A small masked image model, trained from scratch.
Model: 64-pixel images, encoder arch vit, encoder activation geglu, encoder patch size [4, 4], encoder layers 12, encoder width 192, decoder layers 3.
Training: adamw at rate 0.0021, 10500 steps, batches of 192.
Data: trained on telescope images of galaxies (Galaxy Zoo DECaLS), 88335 training examples, 22.8 epochs.
Rows from block 4 of the encoder of a small masked image model, named by matrix and row number. Rows with one number belong to one neuron. Each number is 128 + 32 x the weight over its row's rms, rounded and kept within 0 to 255. All counts start at 0. Numbers have three digits each.
After each neuron's rows are labels from the 100 images, of 14976, where the neuron reaches its largest size: "colour at peak" is the nearest of a few named colours to the mean colour under the peak. Only what is clearly more common there than usual is listed. The data: telescope images of galaxies (Galaxy Zoo DECaLS).
# gate: MLP gate (encoder.blocks.4.mlp.gate.weight, 512x192), inputs 96-191
# fc1: MLP up (encoder.blocks.4.mlp.fc1.weight, 512x192), inputs 96-191
# fc2: MLP down (encoder.blocks.4.mlp.fc2.weight, 192x512, transposed), outputs 96-191

gate.133:130148138159145119116129144114072128146124118090126147074122119141104106070137198145116101180124052113176101082145150201124101082162112040088114124129127113086125160111107130096158097115114145105117130108170154066153142122157159112094098138127160129184140119156091071071099132147125132077
fc1.133:106068127116184115118131060132127156159192133124178123138120085136125141152154138091086084162168104086159166179171123162096131141122071117115116114143107146068097181134179097110162112096152113139121165096159118123101177111136088112104180110185117088127096105180094147099131104113069103136
fc2.133:132125121123088101070134152112127094080080115089114197089102147174123149121115092159161139126159077094110181126138096130174144148130157078152087133096150144147188133153150176062164128132093113142120117147150139113113118141123136127097073155109126123107076006153121120120069132095202139140
colour at peak: white; grey

gate.378:153117084186115121125096116195118129090150072074101134115123126111111117148125103194144121126135125113119119102108104151080052136187162103113130111098062122078126109122103089181083081160107124153157125127155067157185108110143015107117135130065130168149091157149148176165145101114088111104
fc1.378:076094070121110141127094106095156110116100170134120132189186138110202088133141163137155165088097100148087192121088147162127143108120134095021138121167139075136115200101132090149134146139090157073082167107124073121192108093138186167087081132073129146116100123189143112121135137115081130185
fc2.378:102086233096161106137126130108123148131135122123220122102145195100147122137079112143077037123086088160107129092136101129129149108101136079146122121128162151086151111186177140119207138119198179176098103113055127114128135154128123152147169131137130084220180086169098123108170097122110109193
colour at peak: grey

gate.19:094204180183141118100154146103172046154128152112151094155092176178067115075188127083113106141106149157119052091144118106156091145109126088131104185096129129145144147145138115112109099104130139078129143159133137144055087131132169099105177115046122144142139058151159104180142139116145125105
fc1.19:085154146147116083131162130132120138134119103119126057124097129048137157148114102122124081102042157121111104150117126145148100137128081112133153099101208148136081169101167092117094118075106132151140104119101097189102116138176066124146091193112133141104184105123123127176159156159127158087
fc2.19:132145086142116065100065105135116140069122165114108177116150173185099128088125139206147108155082085128157145104124107192200137130134166159135138130123076151058123139100117103139152112095121077121094128081095144108124076067117111141152094104147132123177101096137127123147170119094091146136
colour at peak: grey

gate.427:148107156132096111141180103149144112148199147142118168167075106185121091060093136150118095136222155129099141129100111158064099122098193124130143128111111096131177084164095128140154083152158149118155153096141112123118073147125190098073187142181104112072070145193102130100131086155151186097
fc1.427:171145162149087100090177095114132080090135108101110118090090159152055077111142166083116062149139123108165121124135154036080129116144186164093149166141097136099197132154098158130148136121210170066088126125121189131146150146148148130125191103135120086138126145138141115167162129142156136135
fc2.427:133154182122157143154117095120212166109100092123052124146118115111116101120143092114165165116144074127055143149125102077143128090155171159117145092113118164097180139253138072118180120139141140110194147108123123118161097138150136191085094133124152153095139154137111203070140146104099106105
colour at peak: white; grey

gate.461:148150118110084155162147081190065123112106129116168169155125126156136074121116118060108102155085065221137178118131125093131153118076131125120133153178120154103139133075127118158086159157126162109092115114175222080134074193142141141079099134159137136093157146110171049091105107171107133124
fc1.461:102106183202131107113180142140155110143157197116087117128138146108131154130165163162147213188137152104125127167159103104146102095167145109164129110101065113133161152165125173128120109150123098162130146191194106088108155142132104078166102119110134123111128100092093109107200074113133101108
fc2.461:111135117150130118116141096138111155087098073101167116116190118070141081176113094138152183107135175127174189178119140138158144160076138104131115120060103149095116117117140083111103098102116084102114099118203108157165112130120065128172106158160176160136160095102143155148166172100114079076
colour at peak: white; grey

gate.314:115111171127153179140082153150126111163171126148088137082112153143098118109143184175132070171122119089152086130174136161054106137115126093104144121156177102075161114172141130126110160114092209088132158073128064126118130105150100128136148115109153140140176151131106156111140101166196150138
fc1.314:128135096208110068135174134176091096143131100092076168181175122095132105131107158171072131064155114088162096100130117086147100112116116078099138167206118152080177177154087103155083076095087128172109165124147140155130136121093079078168096145123160131202091132140146077147120159177120128148
fc2.314:098126116171113106184154183076146076150112122150142137121124123116094148197159156113151086144094160107102073145150143080170114147148120127121137104135082089091130117096138115102077097170087182110152150141142103090116160086106132138126159171140111146087086081145106058168159138119187052151
colour at peak: grey

gate.96:076146164141087109079132088123150108162143112140096132213140202168107120161110109130123117124143163137143116165188136152091107111141090125090116157153076174120109153097141116092099103170120122129079145116138163111143121170126093085153077089103107205186178113118142117143128136108139082092
fc1.96:108095092053147150113146140165134125166205104110126083127128117161176126147133161117091179076131171051132154116117106125151095167157115132155134145151125086160148125182086125117105179175061121169124129237142151140067094131120093123100114107099156061137120154153135121118119141099121180079
fc2.96:111136138190109148127093089123151117122072116147140178174131130145120113115153163195127122129155129123136169136133106197087081154084126086186173114129073085089068144113117083129114105152130142139159052061124151134067180063141062138128099181151104153170145112119106106194200135142102111105
colour at peak: grey

gate.457:171144110121121160107080145131131144186117119122102124095145128161142128090150136084152160202171070145177154099102137181119148085124148080132082115149126101113117086124070104128101103120123166097124140167091158114119049124093116113138142052108215151168150164168165104135132143084111111084
fc1.457:169145130124126149122112122126110055094164141063124121161150085165144101134215108175109124101155098147126148154146110157086136085101140173063183184068168169124143153157177124131204149120064176149106110081145059132137112101189142115139113134122115102152109099133126046120145121179130127136
fc2.457:081117084122162121159142152088143106038077129165092105156083140102119138163100094117138178181200165112165112175108116076162149154124113115105157120157107123150111088153142112157112146152117055152149127084163118136144152144117119159109153166105115123111118077083107095149080116111183085122
colour at peak: grey