From a checkpoint of a small masked image model: encoder arch vit, decoder width 128.
Rows from block 4 of the encoder of a small masked image model, named by matrix and row number. Rows with one number belong to one neuron. Each number is 500 + 50 x the weight over its row's rms, rounded and kept within 0 to 999. All counts start at 0. Numbers have three digits each.
After each neuron's rows are labels from the 100 images, of 14976, where the neuron reaches its largest size: "strongest on" is what is common among them. Only what is clearly more common there than usual is listed. The data: telescope images of galaxies (Galaxy Zoo DECaLS).
# gate: MLP gate (encoder.blocks.4.mlp.gate.weight, 512x192), inputs 96-191
# fc1: MLP up (encoder.blocks.4.mlp.fc1.weight, 512x192), inputs 96-191
# fc2: MLP down (encoder.blocks.4.mlp.fc2.weight, 192x512, transposed), outputs 96-191

gate.339:580507479570395513534480542486452487556551582536420458396443435564477467524399536472520471570529456517559568521459448524535443465457416483526455556442596539550541587492480479411477482460438531447549531450490518607487527505567520402533516438505456441567586502505522491479482440415465565405
fc1.339:485460454496523454531517558601523466503525476500471527501592519598430546534503510501445429491444543424507537516428430497411510498534461510549432448586550621455442545480515412506556493467482570465408493410389465483488559544496498466519480512473540444531532458469595433452474395492464419506
fc2.339:480469485542565530548526590566512503507477490497530529410486466434619467436494447521544564438489575527488618501511501650447494499538457490486481473533586479527469460504509404446556540485547558469443531499588510518484467563491496542495534506485489517458516487511550514486389527555450485503
strongest on: edge-on disk: yes

gate.281:471485520521506355409437537507455452504539549502495566456521539541509503454558528494630541530477563536583525448515535510467458523611427456467532533440490575584483634462415490427515501436427543484480532483514477485465480484495412480514503460489521450547439582491488516551512551548504556529
fc1.281:489442418460467441547442473487369588476519387465460500545511477538510503628501544543479538535424524418454506448526505494481571532582523508555461463499545559388608498527558563463516535479433515561457501445426491427509455507473536512445486456477537485491481485573480489551619594467490459497
fc2.281:554553469540428511525554460428574452454465561456486571448505416551416514560547445438520511638523405469513443454501463462461545475506504462513485534458525532457553551462469404509456574432517511466486488417574486528464559517432487510439497441549515444546550520566522469548467575544404413516
strongest on: edge-on disk: yes

gate.276:548568569532457491456449646461528404612478481453544455505487631472483482483536563482508451473428450473486415483550476540534505449550494460521587402438540522466552486494496588441474492434454643500516497475451573528416499537457495464477495483431483473485518438555483506550497534559534599526
fc1.276:510500453527532476447541455578475577545588412447518560419464473533580475495421458509570629466581475481515577543512555527495500469480503485564522490496457526551474559470486476455488651511468383434516467539459499537436432534575542402594448567558541504598496526454492501501574495394408463498
fc2.276:485537463524567583560425548524552477532509499466545556426458460544527430545579534476584480538590438587495425473489528498453519514437423582507508528436458495452493474504536524474478554520577543528553384639524472368464488547426510476507530481509462564532481550521482397509497511454480587388
strongest on: roundness: cigar-shaped; edge-on disk: yes

gate.383:554477434553424494465480534463492371562473495397426457512517599525516494534544519430538494451482529467533523561567470559526554448514506485478541546412515524553484535430453476419461417436380556525537553473448537481531529452420531503515522567445472555517547463466452535547544543498612490503
fc1.383:490557585491512503460546455471582581551535556556559468513471556566517574421503425400425494511445501521632512525471544542501534466481491471448454548481585527507542486482461442537557585404582459516508519438443532444432509553518509473555549500558460465412630443507519496489510537475415433440
fc2.383:570440537545484479520509592595433346522497505471468510510527462517438535455481521520470477488529497517464531423444470561717470509426493532515490501507497547494481460539518518566495492629519521475554455392494530482532515459558532573482469535417517430561444513550584462540533530520614542510
strongest on: shape: featured or disk; edge-on disk: no; spiral arms: yes

gate.77:437424460511485500519401503474464522590434555487484550504503590528454532466544523510449399510587502516489398457456567496521515519480578419527544486473501488470617532584473515482522467489408611542516525410439473577493469469536456533443468524476469551444452478527462492562560496459515475440
fc1.77:423513461537563481411399421603510433487487504586428522543553424496482493495517486478541609498490466525502565506491553469444506480526485455513516585543467452476484503382477525488541463479531406493429488607499561462529483518469597555498562477517563588545473489496497439533520471488589522533
fc2.77:496464448494497637492439565598537497551558560440419560389504401453480458487600512528501546508581423619536544487470465504567461459421455487448465510533477538524545503597461445534559545566488468476455391500495541463453497516524482510496498577548452482459430520444397493521562539485506559455
strongest on: roundness: cigar-shaped

gate.478:520527480585415468477448551537490529502613532501461501508407613606469466513398540555451495515521520511531461454397480440527494542494500492438594530532473512458582514473502471491426456467426488501566509533453507521457531512434465453544406434396520536536403483539546438575535427557570466511
fc1.478:561522479456522453574459484541627579456560412453487411508493425450495515510450517641594527430635440493524528523438450480436504559365522531515441441504471530484505446463531530485473506509620422472453475512501492418409437506455549496510433488536548541578459564505454445465470512444490478482
fc2.478:527530463417568550396520384507567541424479544475473512465565425532493479529493471519558613391586470519503550571528538570469625452468498523502517545501478529593440496592514514519523542655619376499494446581588476506542483553488527491569510495523523538475480630447529497517482467510502482460
strongest on: edge-on disk: yes; roundness: cigar-shaped

gate.84:440617355473531564417537477492546496509485431437484365443508437571458480505486622484522561473474481504528502550602541538541513514566522482522484399503483544546459558431443482479507467494446501473503491503458510469473540420480548483553415478403621473467597496544578476440493470428535518522
fc1.84:652455463483488580540523572454433537474466526536498547421495548511490490421542446463407464481528468480555492535409554503576548496409494551452386494472485389469448516552483533523542594458422453499507509531588534450439523491469567511480568474477429444421426479525475474453415633501404503502
fc2.84:483495565464548463446584429493527444521507503467530493511607545556486483537470472532572452456632536548492595491513586499476525465607516492446483474480422570451579542483457506425669500529458458394564554530492547491563478540479495562525443488485490468488487500478530520526453597508541430507
strongest on: edge-on disk: yes; roundness: cigar-shaped

gate.275:438461545522569470467430470537502478489492549423585516399496603538457454466571571599524480539448506405501477453504476521466462499598544444420488485435483521476601505487536509479502481490411549441461569481466494518554507499541392479433461554534540527562543434594448426404530495514504549425
fc1.275:525561503478450451511523444449679402472538516477512513437530584408538560467545457438452501570508498512506529472509498467541586557566500536371404472468441520494519630485537404463568475445549483391407543463479556491517435469528438511510469406425554445532406551496462452499478483480470464525
fc2.275:487440585456512479609445586470506513536481561514589515578475511531476497486563511489447523553530549441453600428537403475521460562534508488522531517500442557411593550456532419408457506499472525489487389562511518550414510584494454480464516474474487448520522420378465405534482495481543499574
strongest on: roundness: cigar-shaped; edge-on disk: yes

gate.372:442479478445538459477419464514538391554440597527505494464532498523521496444474510450485464505487463564548490480496546474494596478521436502498553400411608512552563399576552497502550486512501585524543425457442449490473530472602591509536470540467489534472511548509470516412516544496558521528
fc1.372:418490447584555507540590518491520490500496399539535520508545487540494519510553495477479601493460413520461515488405436458483512495434551488469522479509525554515481459472460459493441512500537500546538525515443462388442578454430463467485504567627561574552483483587409450595552573501446511483
fc2.372:596532555435506509496541582484510425531468494446475514440570428555487514575476505590485465557489465542496465545443567374419499454542488489470475455496510508459475496469508468456550491535568503505414542564491528431593519549449553467512479472455505526596504573541486495504396441494520469510
strongest on: bar: no

gate.55:561536431500494571490563568481579480580545516500441520533423534473546515459345549485494480490412435479517527450530477593512386506473430523415496491498533350619600462517491460529509500543477489435473440493504476549534473485534389432465553443527487546518413491454521437413478514465424544437
fc1.55:511518548609530463478444484600547566481480458464500531546544409472434485542452421467510451551572504617508444430419532419453563552509538466462382402521576414496517518550460569482581506492389511445544516547588449528479465469479550508513490474530522555541432478552480482609512466526517471506
fc2.55:498592596475571481479453518538455554448492391431523497411558522499503572466496434543463443492517562492492557475437388511473575523561545554484517480437398531434540528511518465494574444557540539468443460426434519516553567455508479514338486564487433529529488422566482562512435485475479469538
strongest on: edge-on disk: yes; roundness: cigar-shaped

gate.186:522513455430508500374580451478439532499564417398500456508443537500449497405409504547506436505508557534507406453510550487474468550470453489537514438394551455531470578502498395510500510479499512457500629481550504495491478538451494402437472431535483541491449496483406512548525567506540564467
fc1.186:512515463397565416499608556520564506458584418543508431473544487486551508450472493459540452474536512455487454513407529477595452513502503545555427417401594462435541525434507411484561573442497466454566558551474568428388408514438537497500487460481456480507411577487533529557506530493518554483
fc2.186:536430475515499458464541530511562545567483476573537464525481561512520531517496440488555503467560528525559527434487497553483556531429516527456466481445513555522603468501547524436479526426482501497474487514440469512493510562468466500537571562483503497474450571440528477557366485476456522468
strongest on: edge-on disk: no; spiral arms: yes

gate.475:494558533454451481496578420508557522426540490448513562420536506480472514509504493500517461439586419517485474401527438435561509534542507462545504480489477527492544529497492568322497516530527506434443514492460499482424476498551480516438616477540485457519486535617466437541449563452556521404
fc1.475:521428512560504399472505535500468479565496538572434499603477555540515396486552518460540544502469433610550490555444602535514439484510440485410482545559520555586545508479543512518507481397480576481511474366494504572565511463634435409560453517449504507505524494482558483412546364473564462562
fc2.475:458570537448474480496502498482495548457539519476478482423470542507536515473452522475486520489549408565516544535553462547447421456539479451609563485464471566420475484490358489463568498545543531516524560434494488449508473546510539459415497458484510473508476540622449526495449668437532489424
strongest on: shape: star or artifact

gate.291:527523524539465578472489418523458453602582472418538599495517481585532499508474557520535442487495418500526455515586477549485547500496471388549480522497533493483564496483560509498512527533528502360460505487595570490454482466566549482512427476488502532536510511495570420461520603441462497521
fc1.291:477477501448599503522520503490521478520528564479574393528456507529548590557462467543488498550453575506503467513505540449514527501601612579426509504587461429547419500522535467496488538430528456585401514477450512536565475561478517584555436549552542565554439542507458442469538474481526486623
fc2.291:521567564492513613488477542402459606480371530484561473498523473456445496532468554519483498528464566518330489496540466540567562522515450521362513571409510574517588551504544496510477487520493502438471494508524437537504585417515555552549571589455509528435558495512408562408512533496425477450
strongest on: shape: featured or disk; edge-on disk: yes; roundness: cigar-shaped

gate.343:485488377609420465527503510453488377459491489462518495620432501473530402476457543436504523423558526444518500527486476541500519422519518494428441507554471581414518516486475519448513441532352544437460472442364509449557521434455485493432551523443530403552597444522467542531551568511510547473
fc1.343:470449477516486489536454436550524518532495482503507523483432599499482524562530469425481603469500542528538543601523491508539525409451549509383423485508511549516419458393522522546527498473497481481514511454460516521510566599509518544516459500396489452458510437427513505446475489458525484570
fc2.343:590499516591535474447489474605527465481416526438507487469508596511443518423478497540455525481593428436538515443510479599454520486529556418542505522575503558508505534550443541518505426527387537552488601410488532460552474576586549552489447408457499518520499557625574657449492546518571493530
strongest on: roundness: cigar-shaped; edge-on disk: yes

gate.373:469478535610507499493499536480480529489544481480520542567507545540574490483489543526475495467500522443473438382469485517466428512469482493460536514459478567505560490554448460534484528467561494574542431474464538530449380540515409549407458514448440438501491507580496463554548565444482390483
fc1.373:498491448499546571513460541541494534506439509481578510476416556431517540466548504491409603480524526555574612469450495478469468525453506514429495512458456453556480531462471367518521627525452460533588561604515632485564494481557522541456453428508481521420482436439503572514570491476583441512
fc2.373:484530578481644559457528480595562482488503487459487468465533444413490535426432522511554497476593536494514477406482532531510487460534542411647590532444541636550527569508512488520513528563522466438430560481478500472500408421490515515527429505507395515538472565510468472441513518531529417433
strongest on: edge-on disk: yes; roundness: cigar-shaped

gate.318:434540505520524428495475524555532437498441564474427494490510434534471471494483446430490563537610540559569507467461450553532577589590454501530469576553459430507483519547461458432521523501488533524569455532549469468417480437480487541458531464512597520536528464589512468477582490474565586508
fc1.318:402460538552525389526523594494575497528530528529532445515500457495448487447472547554454457450472569448525473453432547558475454511472395492477505503489437585496510436476507558428462578392586439537438486566508504551576458535580486524535544529464494454482556528506480375528478577461571463568
fc2.318:521525594523407530459557526571530506504481504480568518520517528489486492519437516476399494513477452503466477568487352512506456470535508622451407490445457519474521545428537507523520516522447599500517490478509463488568547529557500492580548541481568487518631463611468413460505539538484490512
strongest on: shape: featured or disk; spiral arms: yes

gate.430:480467493502422570536390555523460452530540509373472437427530505493490480476495498506444479528629473513511365534531492529494408650535586450443545443488457429475507531537492507507499423547469528445488551543566569517532469524472477529550454448533504524530408533514540468557424464554498461539
fc1.430:513445534525486545438540428463554452500455590548507541436516527478497574471518446484551611592511463477519514480473537520486472475541466495444543512532425621468547520485547482474506488568470473458474457472527423534599481549555507489442464483525522587469525458481476571543557529488577486489
fc2.430:501500481501503444485480583490479471542450531422548535489439559481471519519472540524534406489332377497529362499525524502514460523528511449427401509441561490494548585389535429542536424566418559486405479504420505583492479506576533523497506532563459508479489457527477406582511457483475499506
strongest on: roundness: cigar-shaped

gate.64:488539591563533466545404628492515477473560549403414493482530488547486475547414499525507563492562467477511512437379523547478465502459418475537552396512624545589557483523528592501514411488427508457573446538535479507512515556476441474468465455513457626526479474467480460542552416442472499483
fc1.64:542530423448464563482542417413503521476417458590540535524541527540468508497562518441512458523448509556532488527579503510515556539507518604491537544576418439535502535400460363498539501457598490484464551497511518463386445489469574517661445418521520454500528464480622519557443512488506508479
fc2.64:460572434525510524509494524463580462543513490595404492446585466525484515452526450494584601485517484411474437573506579551537559477541419470511491456411526512501509513500484434493464460520425540482534518444593464448465470449467486521539490473521550469406503554543521421485524592509578483425
strongest on: roundness: cigar-shaped; edge-on disk: yes

gate.44:502489466564482438474419472566497536487519410473520572396560560451520488573540485604488460526524499414519533473461512582542455557448521462489567508495535517502500523500510473548511480486508434499488483478472553492476500419466505486498456470475542494515477425491542475533692508385469403458
fc1.44:458469438554491418400410432520488549396423439425572467472562563491513560612514420417515525479504519500527529512523585561514519442523517555462456550439511606543440539465515518497560465496420459524445526512470558462432522487375586552441451462536473479404548473547440503553488481431587382529
fc2.44:574462538479493527560491463503512483408511482477439433565492508357485459550478447543557510542470476508434538564469494504472524541528596531480525417459521424500450585494532543482365485529535599596429450487514465553540538486487520492463702511569511528409510593526556552585461476461417481437
strongest on: roundness: cigar-shaped

gate.370:414456499554504480531526504531463487427526438446520514536455481539507499520490453591455472509491458513475435561500472492465429544479506533496448544478579461487480459460370562488442501508399507537533491527475458397543553489497371502590487419517566493582542529512476477513569506539496538476
fc1.370:480510396421414508545546512550433540494552557527509527472527496545533541542495505491540534506490550444514497534457451567423509564511468521553485466563500461498495475546486545585478502533586470443500505474521559505536538380556485542572485478553513392443487543541515515483458515532413535430
fc2.370:472493545483572610462506403525523361475560395542550520476433417379547469556431527557544585473494452587420512528430503554587500507583487527570489464522427518534499519485464483495557560538606512443579421485467477508456509538460438470447568605490447476490505550501576512519453490544466504563
strongest on: edge-on disk: yes; roundness: cigar-shaped

gate.206:562561506418526529472551482446539533560557545429428404534509462520483492471405535408479420507446476538414523605503479529403562510479497449474439445504458479507547481403513589503492482524502528464431449602516420473464461483486495441550579446550452585542457496520553518497544473581453494448
fc1.206:512573486526507451490413466585455473501499449440516526450489466444504435475560549647485518498529446395521513456517557528469544474503582459591512494539468503468525570578448412458533541451497455457524531506522603522531525436512476539499459507333576412555496458552460518492526519436520569576
fc2.206:613540570537515415498557500468500510545554490494380504540554573582497476372456532522447518513452510495485490534410439511498573526476461434484480435520503470400566419488502577584537524566492612534520492465484493522520479508513563487482519495553527512553505469452504445572542467517452440436
strongest on: edge-on disk: yes; roundness: cigar-shaped

gate.29:538494445461451517562410613450522444556467519470493499517403553496471434500460558462523431445589471452547474586500525444365526425561478524392551489583509485402565547447463543484559492499463543536473516453486564438513497516562478481435508536468526637598452518506556506574531452595517508454
fc1.29:544548439540504487491442471513491430530527530451485517547478451594443585537459601496531451439462473532483543508591430467458503442461472507475471470453431529527553441459526553396477513536466591534471513481443505538564525544526544631506535578549459464523551482580548514454455475500613539458
fc2.29:526498453432524436557480483508532468520454572459426484469590457603524482457481496545525460412497513621497623541458517508522457456445518474470553423502586521566552446514526533530642585582505437510445465533473576516503477495456528568499496513649535520452446556466509522450618560471473579512
strongest on: edge-on disk: no; spiral arms: yes

gate.439:486473513423472506548505614445452416545413546532505500530492459554440435474421567546463481541499507496543687462443512522492469488530460576522448533551424539420561487514529558474515512510406457554421450439487480487630480470587541499610496584632453542588567527518469576427507528488509591501
fc1.439:490490441596482512550505493472453441535443419558521526518504570456409456463582487450484418552560450437516495521458465499507493600478426557497522410544445465490515551441519481657547405408502560501525509546445525453460576437503537521469460457403549502497482489495448510531533418488495457512
fc2.439:533632495544513462491568468442560579431487468519446415511605494459502513454442461515521480416483627491461498451446545496532547491644518543464576459509642512534559514476523498461450502541510544473423622450452463525542478544470469516403523514465557540497518533579499525417439553499495514450
strongest on: roundness: cigar-shaped; edge-on disk: yes

gate.136:456512480446522496418523519548486477622554509436546475432462421553459401427487429442429477601547359531647504459534509533545516625542431395509436429424537548546561486437478483456465490460489515504503536452501491425434385477498470492548473489465522520539557483511455462483532582481544466491
fc1.136:488455593495528403550509531527471494520587469465503394503438490482553548553461471460521527520544433558584523459472517494503519635572496470523447501468539491541551447459536590370462472443563489524436536435468511487404478460470510500501468523426467475466510481460460437518452503493538544562
fc2.136:514579470547475509485473459579497463518430511520559605464434505610451445476494565565452428508520443519574502455441359593452408460551555448444563524602498552552503530477419543487579474433617538420516586497441542537505553481519499503521494415499546433565455525602568542531565552456534516580
strongest on: edge-on disk: no; spiral arms: yes

gate.92:513614486572475544527453474498534483528489503498458473387491455585602548403498504527530513495540549486535442466527543537483534545440498474551493464491529479516506555503411528451511422537441593422502559445537473444484370492485477440418469418583557540532521527523488487448524496515443440470
fc1.92:503461494442489552498522508559461452504446515475523604484461536524487416539580407511551461550490537497561519549489565574461476474583470541596438503482511402531555554477492519444529489516413544521433531517447427487458461521425563502531550488476523524516430538574620528393511483476556538513
fc2.92:471509584483481476457500526511494470470597383494508438580448515546614530480421455511647502496406471470593474523477361521455541578488500468581492511510535446503503488550489525472443496444580391533559564518581361485526437569471454417506563473474491538540463500505534553526504481477461486405
strongest on: shape: star or artifact

gate.58:419464500581448481380488519529461439585479476496489460480506442559467485497568491557492516442592455519484481545535480547488423527435430426488559512469550546489485531451463437399584482488493526537508554521376491491472447454542499491521447410574535532591530446511420426492504529435454467545
fc1.58:486495543436465409492584430576527498458552488515480457475433435453587569462462470480515573506626524530506475512567533450520475461589455543536478468409526503504511435477476491534605536383499458556466445430413507539485525499368597442511438445473519573542462540569441564499491564458476464470
fc2.58:599483545474485533443538461438492431483468551429520494531534448564414540507527473590545515569575455518500565464586504543553495431512506491486496454427485506521530519496466576471525571600504480453449439464470574452451531582556597559420416480455403480464475405597507437504527488535542591549
strongest on: shape: featured or disk; edge-on disk: no; bar: no

gate.5:534533531522544569372512458474554463510464527468516538498499482512487512469439525535422463467509590577460458443549487541453517528621514441471459562473513585491491521492432469451553450384529530360474523493470544398552455482460459557530450470553491522475569435585494493484444559540442475531
fc1.5:511451471509486416540461502534467515511512485488470447432499469526441439462528487535550518539531418555500501514468524524547419457436450461586582513529446531450426534501465576535558578522557477543590532481561428600565530568473510500466565509452528536495417527488595488430579455484557516491
fc2.5:497474542545522495493518510509442511559539556503443538469546537543492500488510482414393383581433522569553472481533485447510600430497497503454538483447568469457585490502563525444479361529453561488433563430544357495416549418462483508463509486553539482452568412575494529504530527491524580556
strongest on: edge-on disk: yes

gate.498:453571511536511465504482530458524423539468459460484481454527480512515494559537486456507474526560449528448487485483559528510548526453459498517471568431561511516448443433447535452566519452491486525526476499520489447555446486414532491529540526463481580501569527497477384518489457494585464461
fc1.498:545529530421494544465502524539507577490498567510538523483427478567436451525458550555426493555423484466600473462478504524466413440614573478420475489581452458403546477555447473564478539453462500522500468483487489486492438463542414499431462399540458519539446532518493423485523532582499540437
fc2.498:461493617522502494415463553463467406512582486500558526436468490555501497493508519391573430501527440524585440526470516502467464463501455426507428620477612459496481457509468519385572481461447498401531523350528461431544505514485467465463520508507498475552516508537468527500533592490517561521
strongest on: shape: featured or disk; edge-on disk: no; bar: no

gate.377:455598461501457493533532467505464464532546539450455491536435534564498510481441470540493505515527535538485413407472458565467506586551531469524455549516522468482539555426427524495559424430547477461537468435512463409478401497488518459523482451402513581561509602524544434609534510528492591480
fc1.377:492494577453544486482477563503610447457588472564451512558415361426563520507382466494506437449515555465518469477514529509555517571468570545508415533522486392483507507492496521566468462463563543531591550581491421431483481551453533495506500520464467555530476500514453502498431542539571570585
fc2.377:560511509488598444436533494419601496485482505494610511490579504505552515522407464484482403562479484605527525518489460438615528548515466510467592517419517532545545577409495511442562482497476527468419486530442496477428570472480492477513572504568522488497550494590521456533497403401480598443
strongest on: edge-on disk: no; shape: star or artifact

gate.419:541525489527479454486511383549566440558461503456427528457547482559447398403472487394542545477536507492513522569582529539446522487580535354493517522458414491473528526437444544434462475501529477391490522536491497501532491421498498496566562541562483470543496494579501525470501479500448573495
fc1.419:475511513510559511512552551581432539530591481504521456513492556509523497454434507501415459486460586501546446429456507477522459523456475531489470455508544485610517512567400462525546454475509544440602467507464533477426415564463507457481394493443472488497466468407503492497591476497522410413
fc2.419:505526576555559461449526508455503501462481506431517502574541509525502526500534446544562472392489600510490499455487472497445510465568515511514490500556542525565503445448499525472510405478568417514505447441442465510563512506517477531438495485582532547491476481398432582498461499484523491571
strongest on: edge-on disk: no; shape: featured or disk; spiral arms: yes

gate.137:535496527493361483529494448666481389472472521507543526483467495499515503454532528456481498566408494476416511488487569547582521475537489496441517497579501500449441559487499505499524488419467581510425496458556446577544490486434521412431475560523513461555492474495537442527440457579524569539
fc1.137:509492495564504472469481567481529515549547496441457488455511565517454445500452505402447452350451571520477382519539500540499457487501477445510532525428522500536518481364439502485462415457553586487499518355442509474497581452494513506457578568422431437489428450530454476541495519466515464476
fc2.137:544475484602431464486489583484532498480514504525511469453509571488478500559548531474505481499550485557548338503581519488485517574405526439483512506515488605454437575588492573474510506595516530491537495509475443472461512546551506443590473500425614455495473520605489461562439519497470414539
strongest on: edge-on disk: yes; roundness: cigar-shaped

gate.54:468487566589432442428509570480505561577502541493484449410585483447497481436540527512463528509596436550602449547445459449468535489413484365466523553410522489484476591426407481491524444458476455440402521569463482529526412473486469449474528424575564492473453584504540518475444494397541480486
fc1.54:486492412437509492510509493539427442553507502451529555551535448487456433486432540526435433569495441466479567417608450566479494558525506461509482492568549507449507478524425464586545598507457561506558505474525490458501434386551416545440473501584515514525504464513516456477518535522447475460
fc2.54:587541596528459402518535466626461504378544462505532514515473506474474504472417595553507521444492516494484479464390488418593511557505499452453515519550498548453604463462552454591532509470529588502590514567445519470423496457514470419589468509460557487565477574490444504588480500483493468491
strongest on: edge-on disk: no; spiral arms: yes; spiral winding: tight

gate.510:459445525399413557501528536433578462532406543498362461487554470516465488520500514421516527458519429491487543502455479565452535396601475491492479541470544518519609551483482534497500509486501519521443482445512470553564504535578469488417450501579591471461538498514505484514550518469541586427
fc1.510:527460573563455504524489511563517620556461487514519498460446610437537505563557552457578566525505469468491422500535496567583462518520485472424469601526516462511534437492469406553501420518554587443495484464533388504552526416569471471488509455445453526397425486410467526521561435402482400461
fc2.510:647523416449480463531521514539497561517539483512476487447518470439510494511443532464459498513393570516439504576432493366472519457551498488515524456533603473497498474509535582520394522441505628495442588499487489531528500524457498548495487499467575529471570512532507477494527522481568594503
strongest on: edge-on disk: no; spiral arms: yes

gate.125:569534478550490426435476563501488467566479591516517459480492625535461508452508473479547553538573423549524493480459524474506464537559498420544478457538482529472490512393490495421567487484471454479438475499437420486647491568480506394487457475474524568538521474540506482486537500481478508493
fc1.125:555584520477493592489558410559478511544441470514552554527536516519410497452529522505474489447454511489576529549550538519505506432704526405548443477576522477461432512605453469522615490589451475478549550427591509512409424414460464543461546457438510516567497462514458460471539535540500578573
fc2.125:515416485473567579497539409471578398465457519579486436654411505426541540442550530511455478375486477487429551558567500472474489482494559546484478503567450500555472442494495502484529441441551490517541511588498503522503410440523490472510411488468455482378472584534463528478487454603479504561
strongest on: edge-on disk: no; spiral arms: yes

gate.402:580551513594438607453513537553543453547526493421493562528537491578550511400510524533498483562539475527520438515542464601467558476476475453505477582504531500434495521540483507489492444455442521491541513473447542472428436366539480439496491406536565499496564453533479456558514479492500417481
fc1.402:504602465448560483538465489493577505506426428425602484454450532470517506529558580604506498504506563507467499494442480485478535542506478543510464473519458417540629508568493534526523567554524494477516498514527483459438505536541485432599529354605506509541477557435473425500495415522482615432
fc2.402:521493449485423529439564465547472470518466552454523499467390512474487503513557544502485504536451519532511353542528591521515553513433439367610500559424545481597521546412484528452461516460481479478557502502483467505490457557488507405407566469498535536568512550568448449538535483569546636503
strongest on: shape: featured or disk; edge-on disk: yes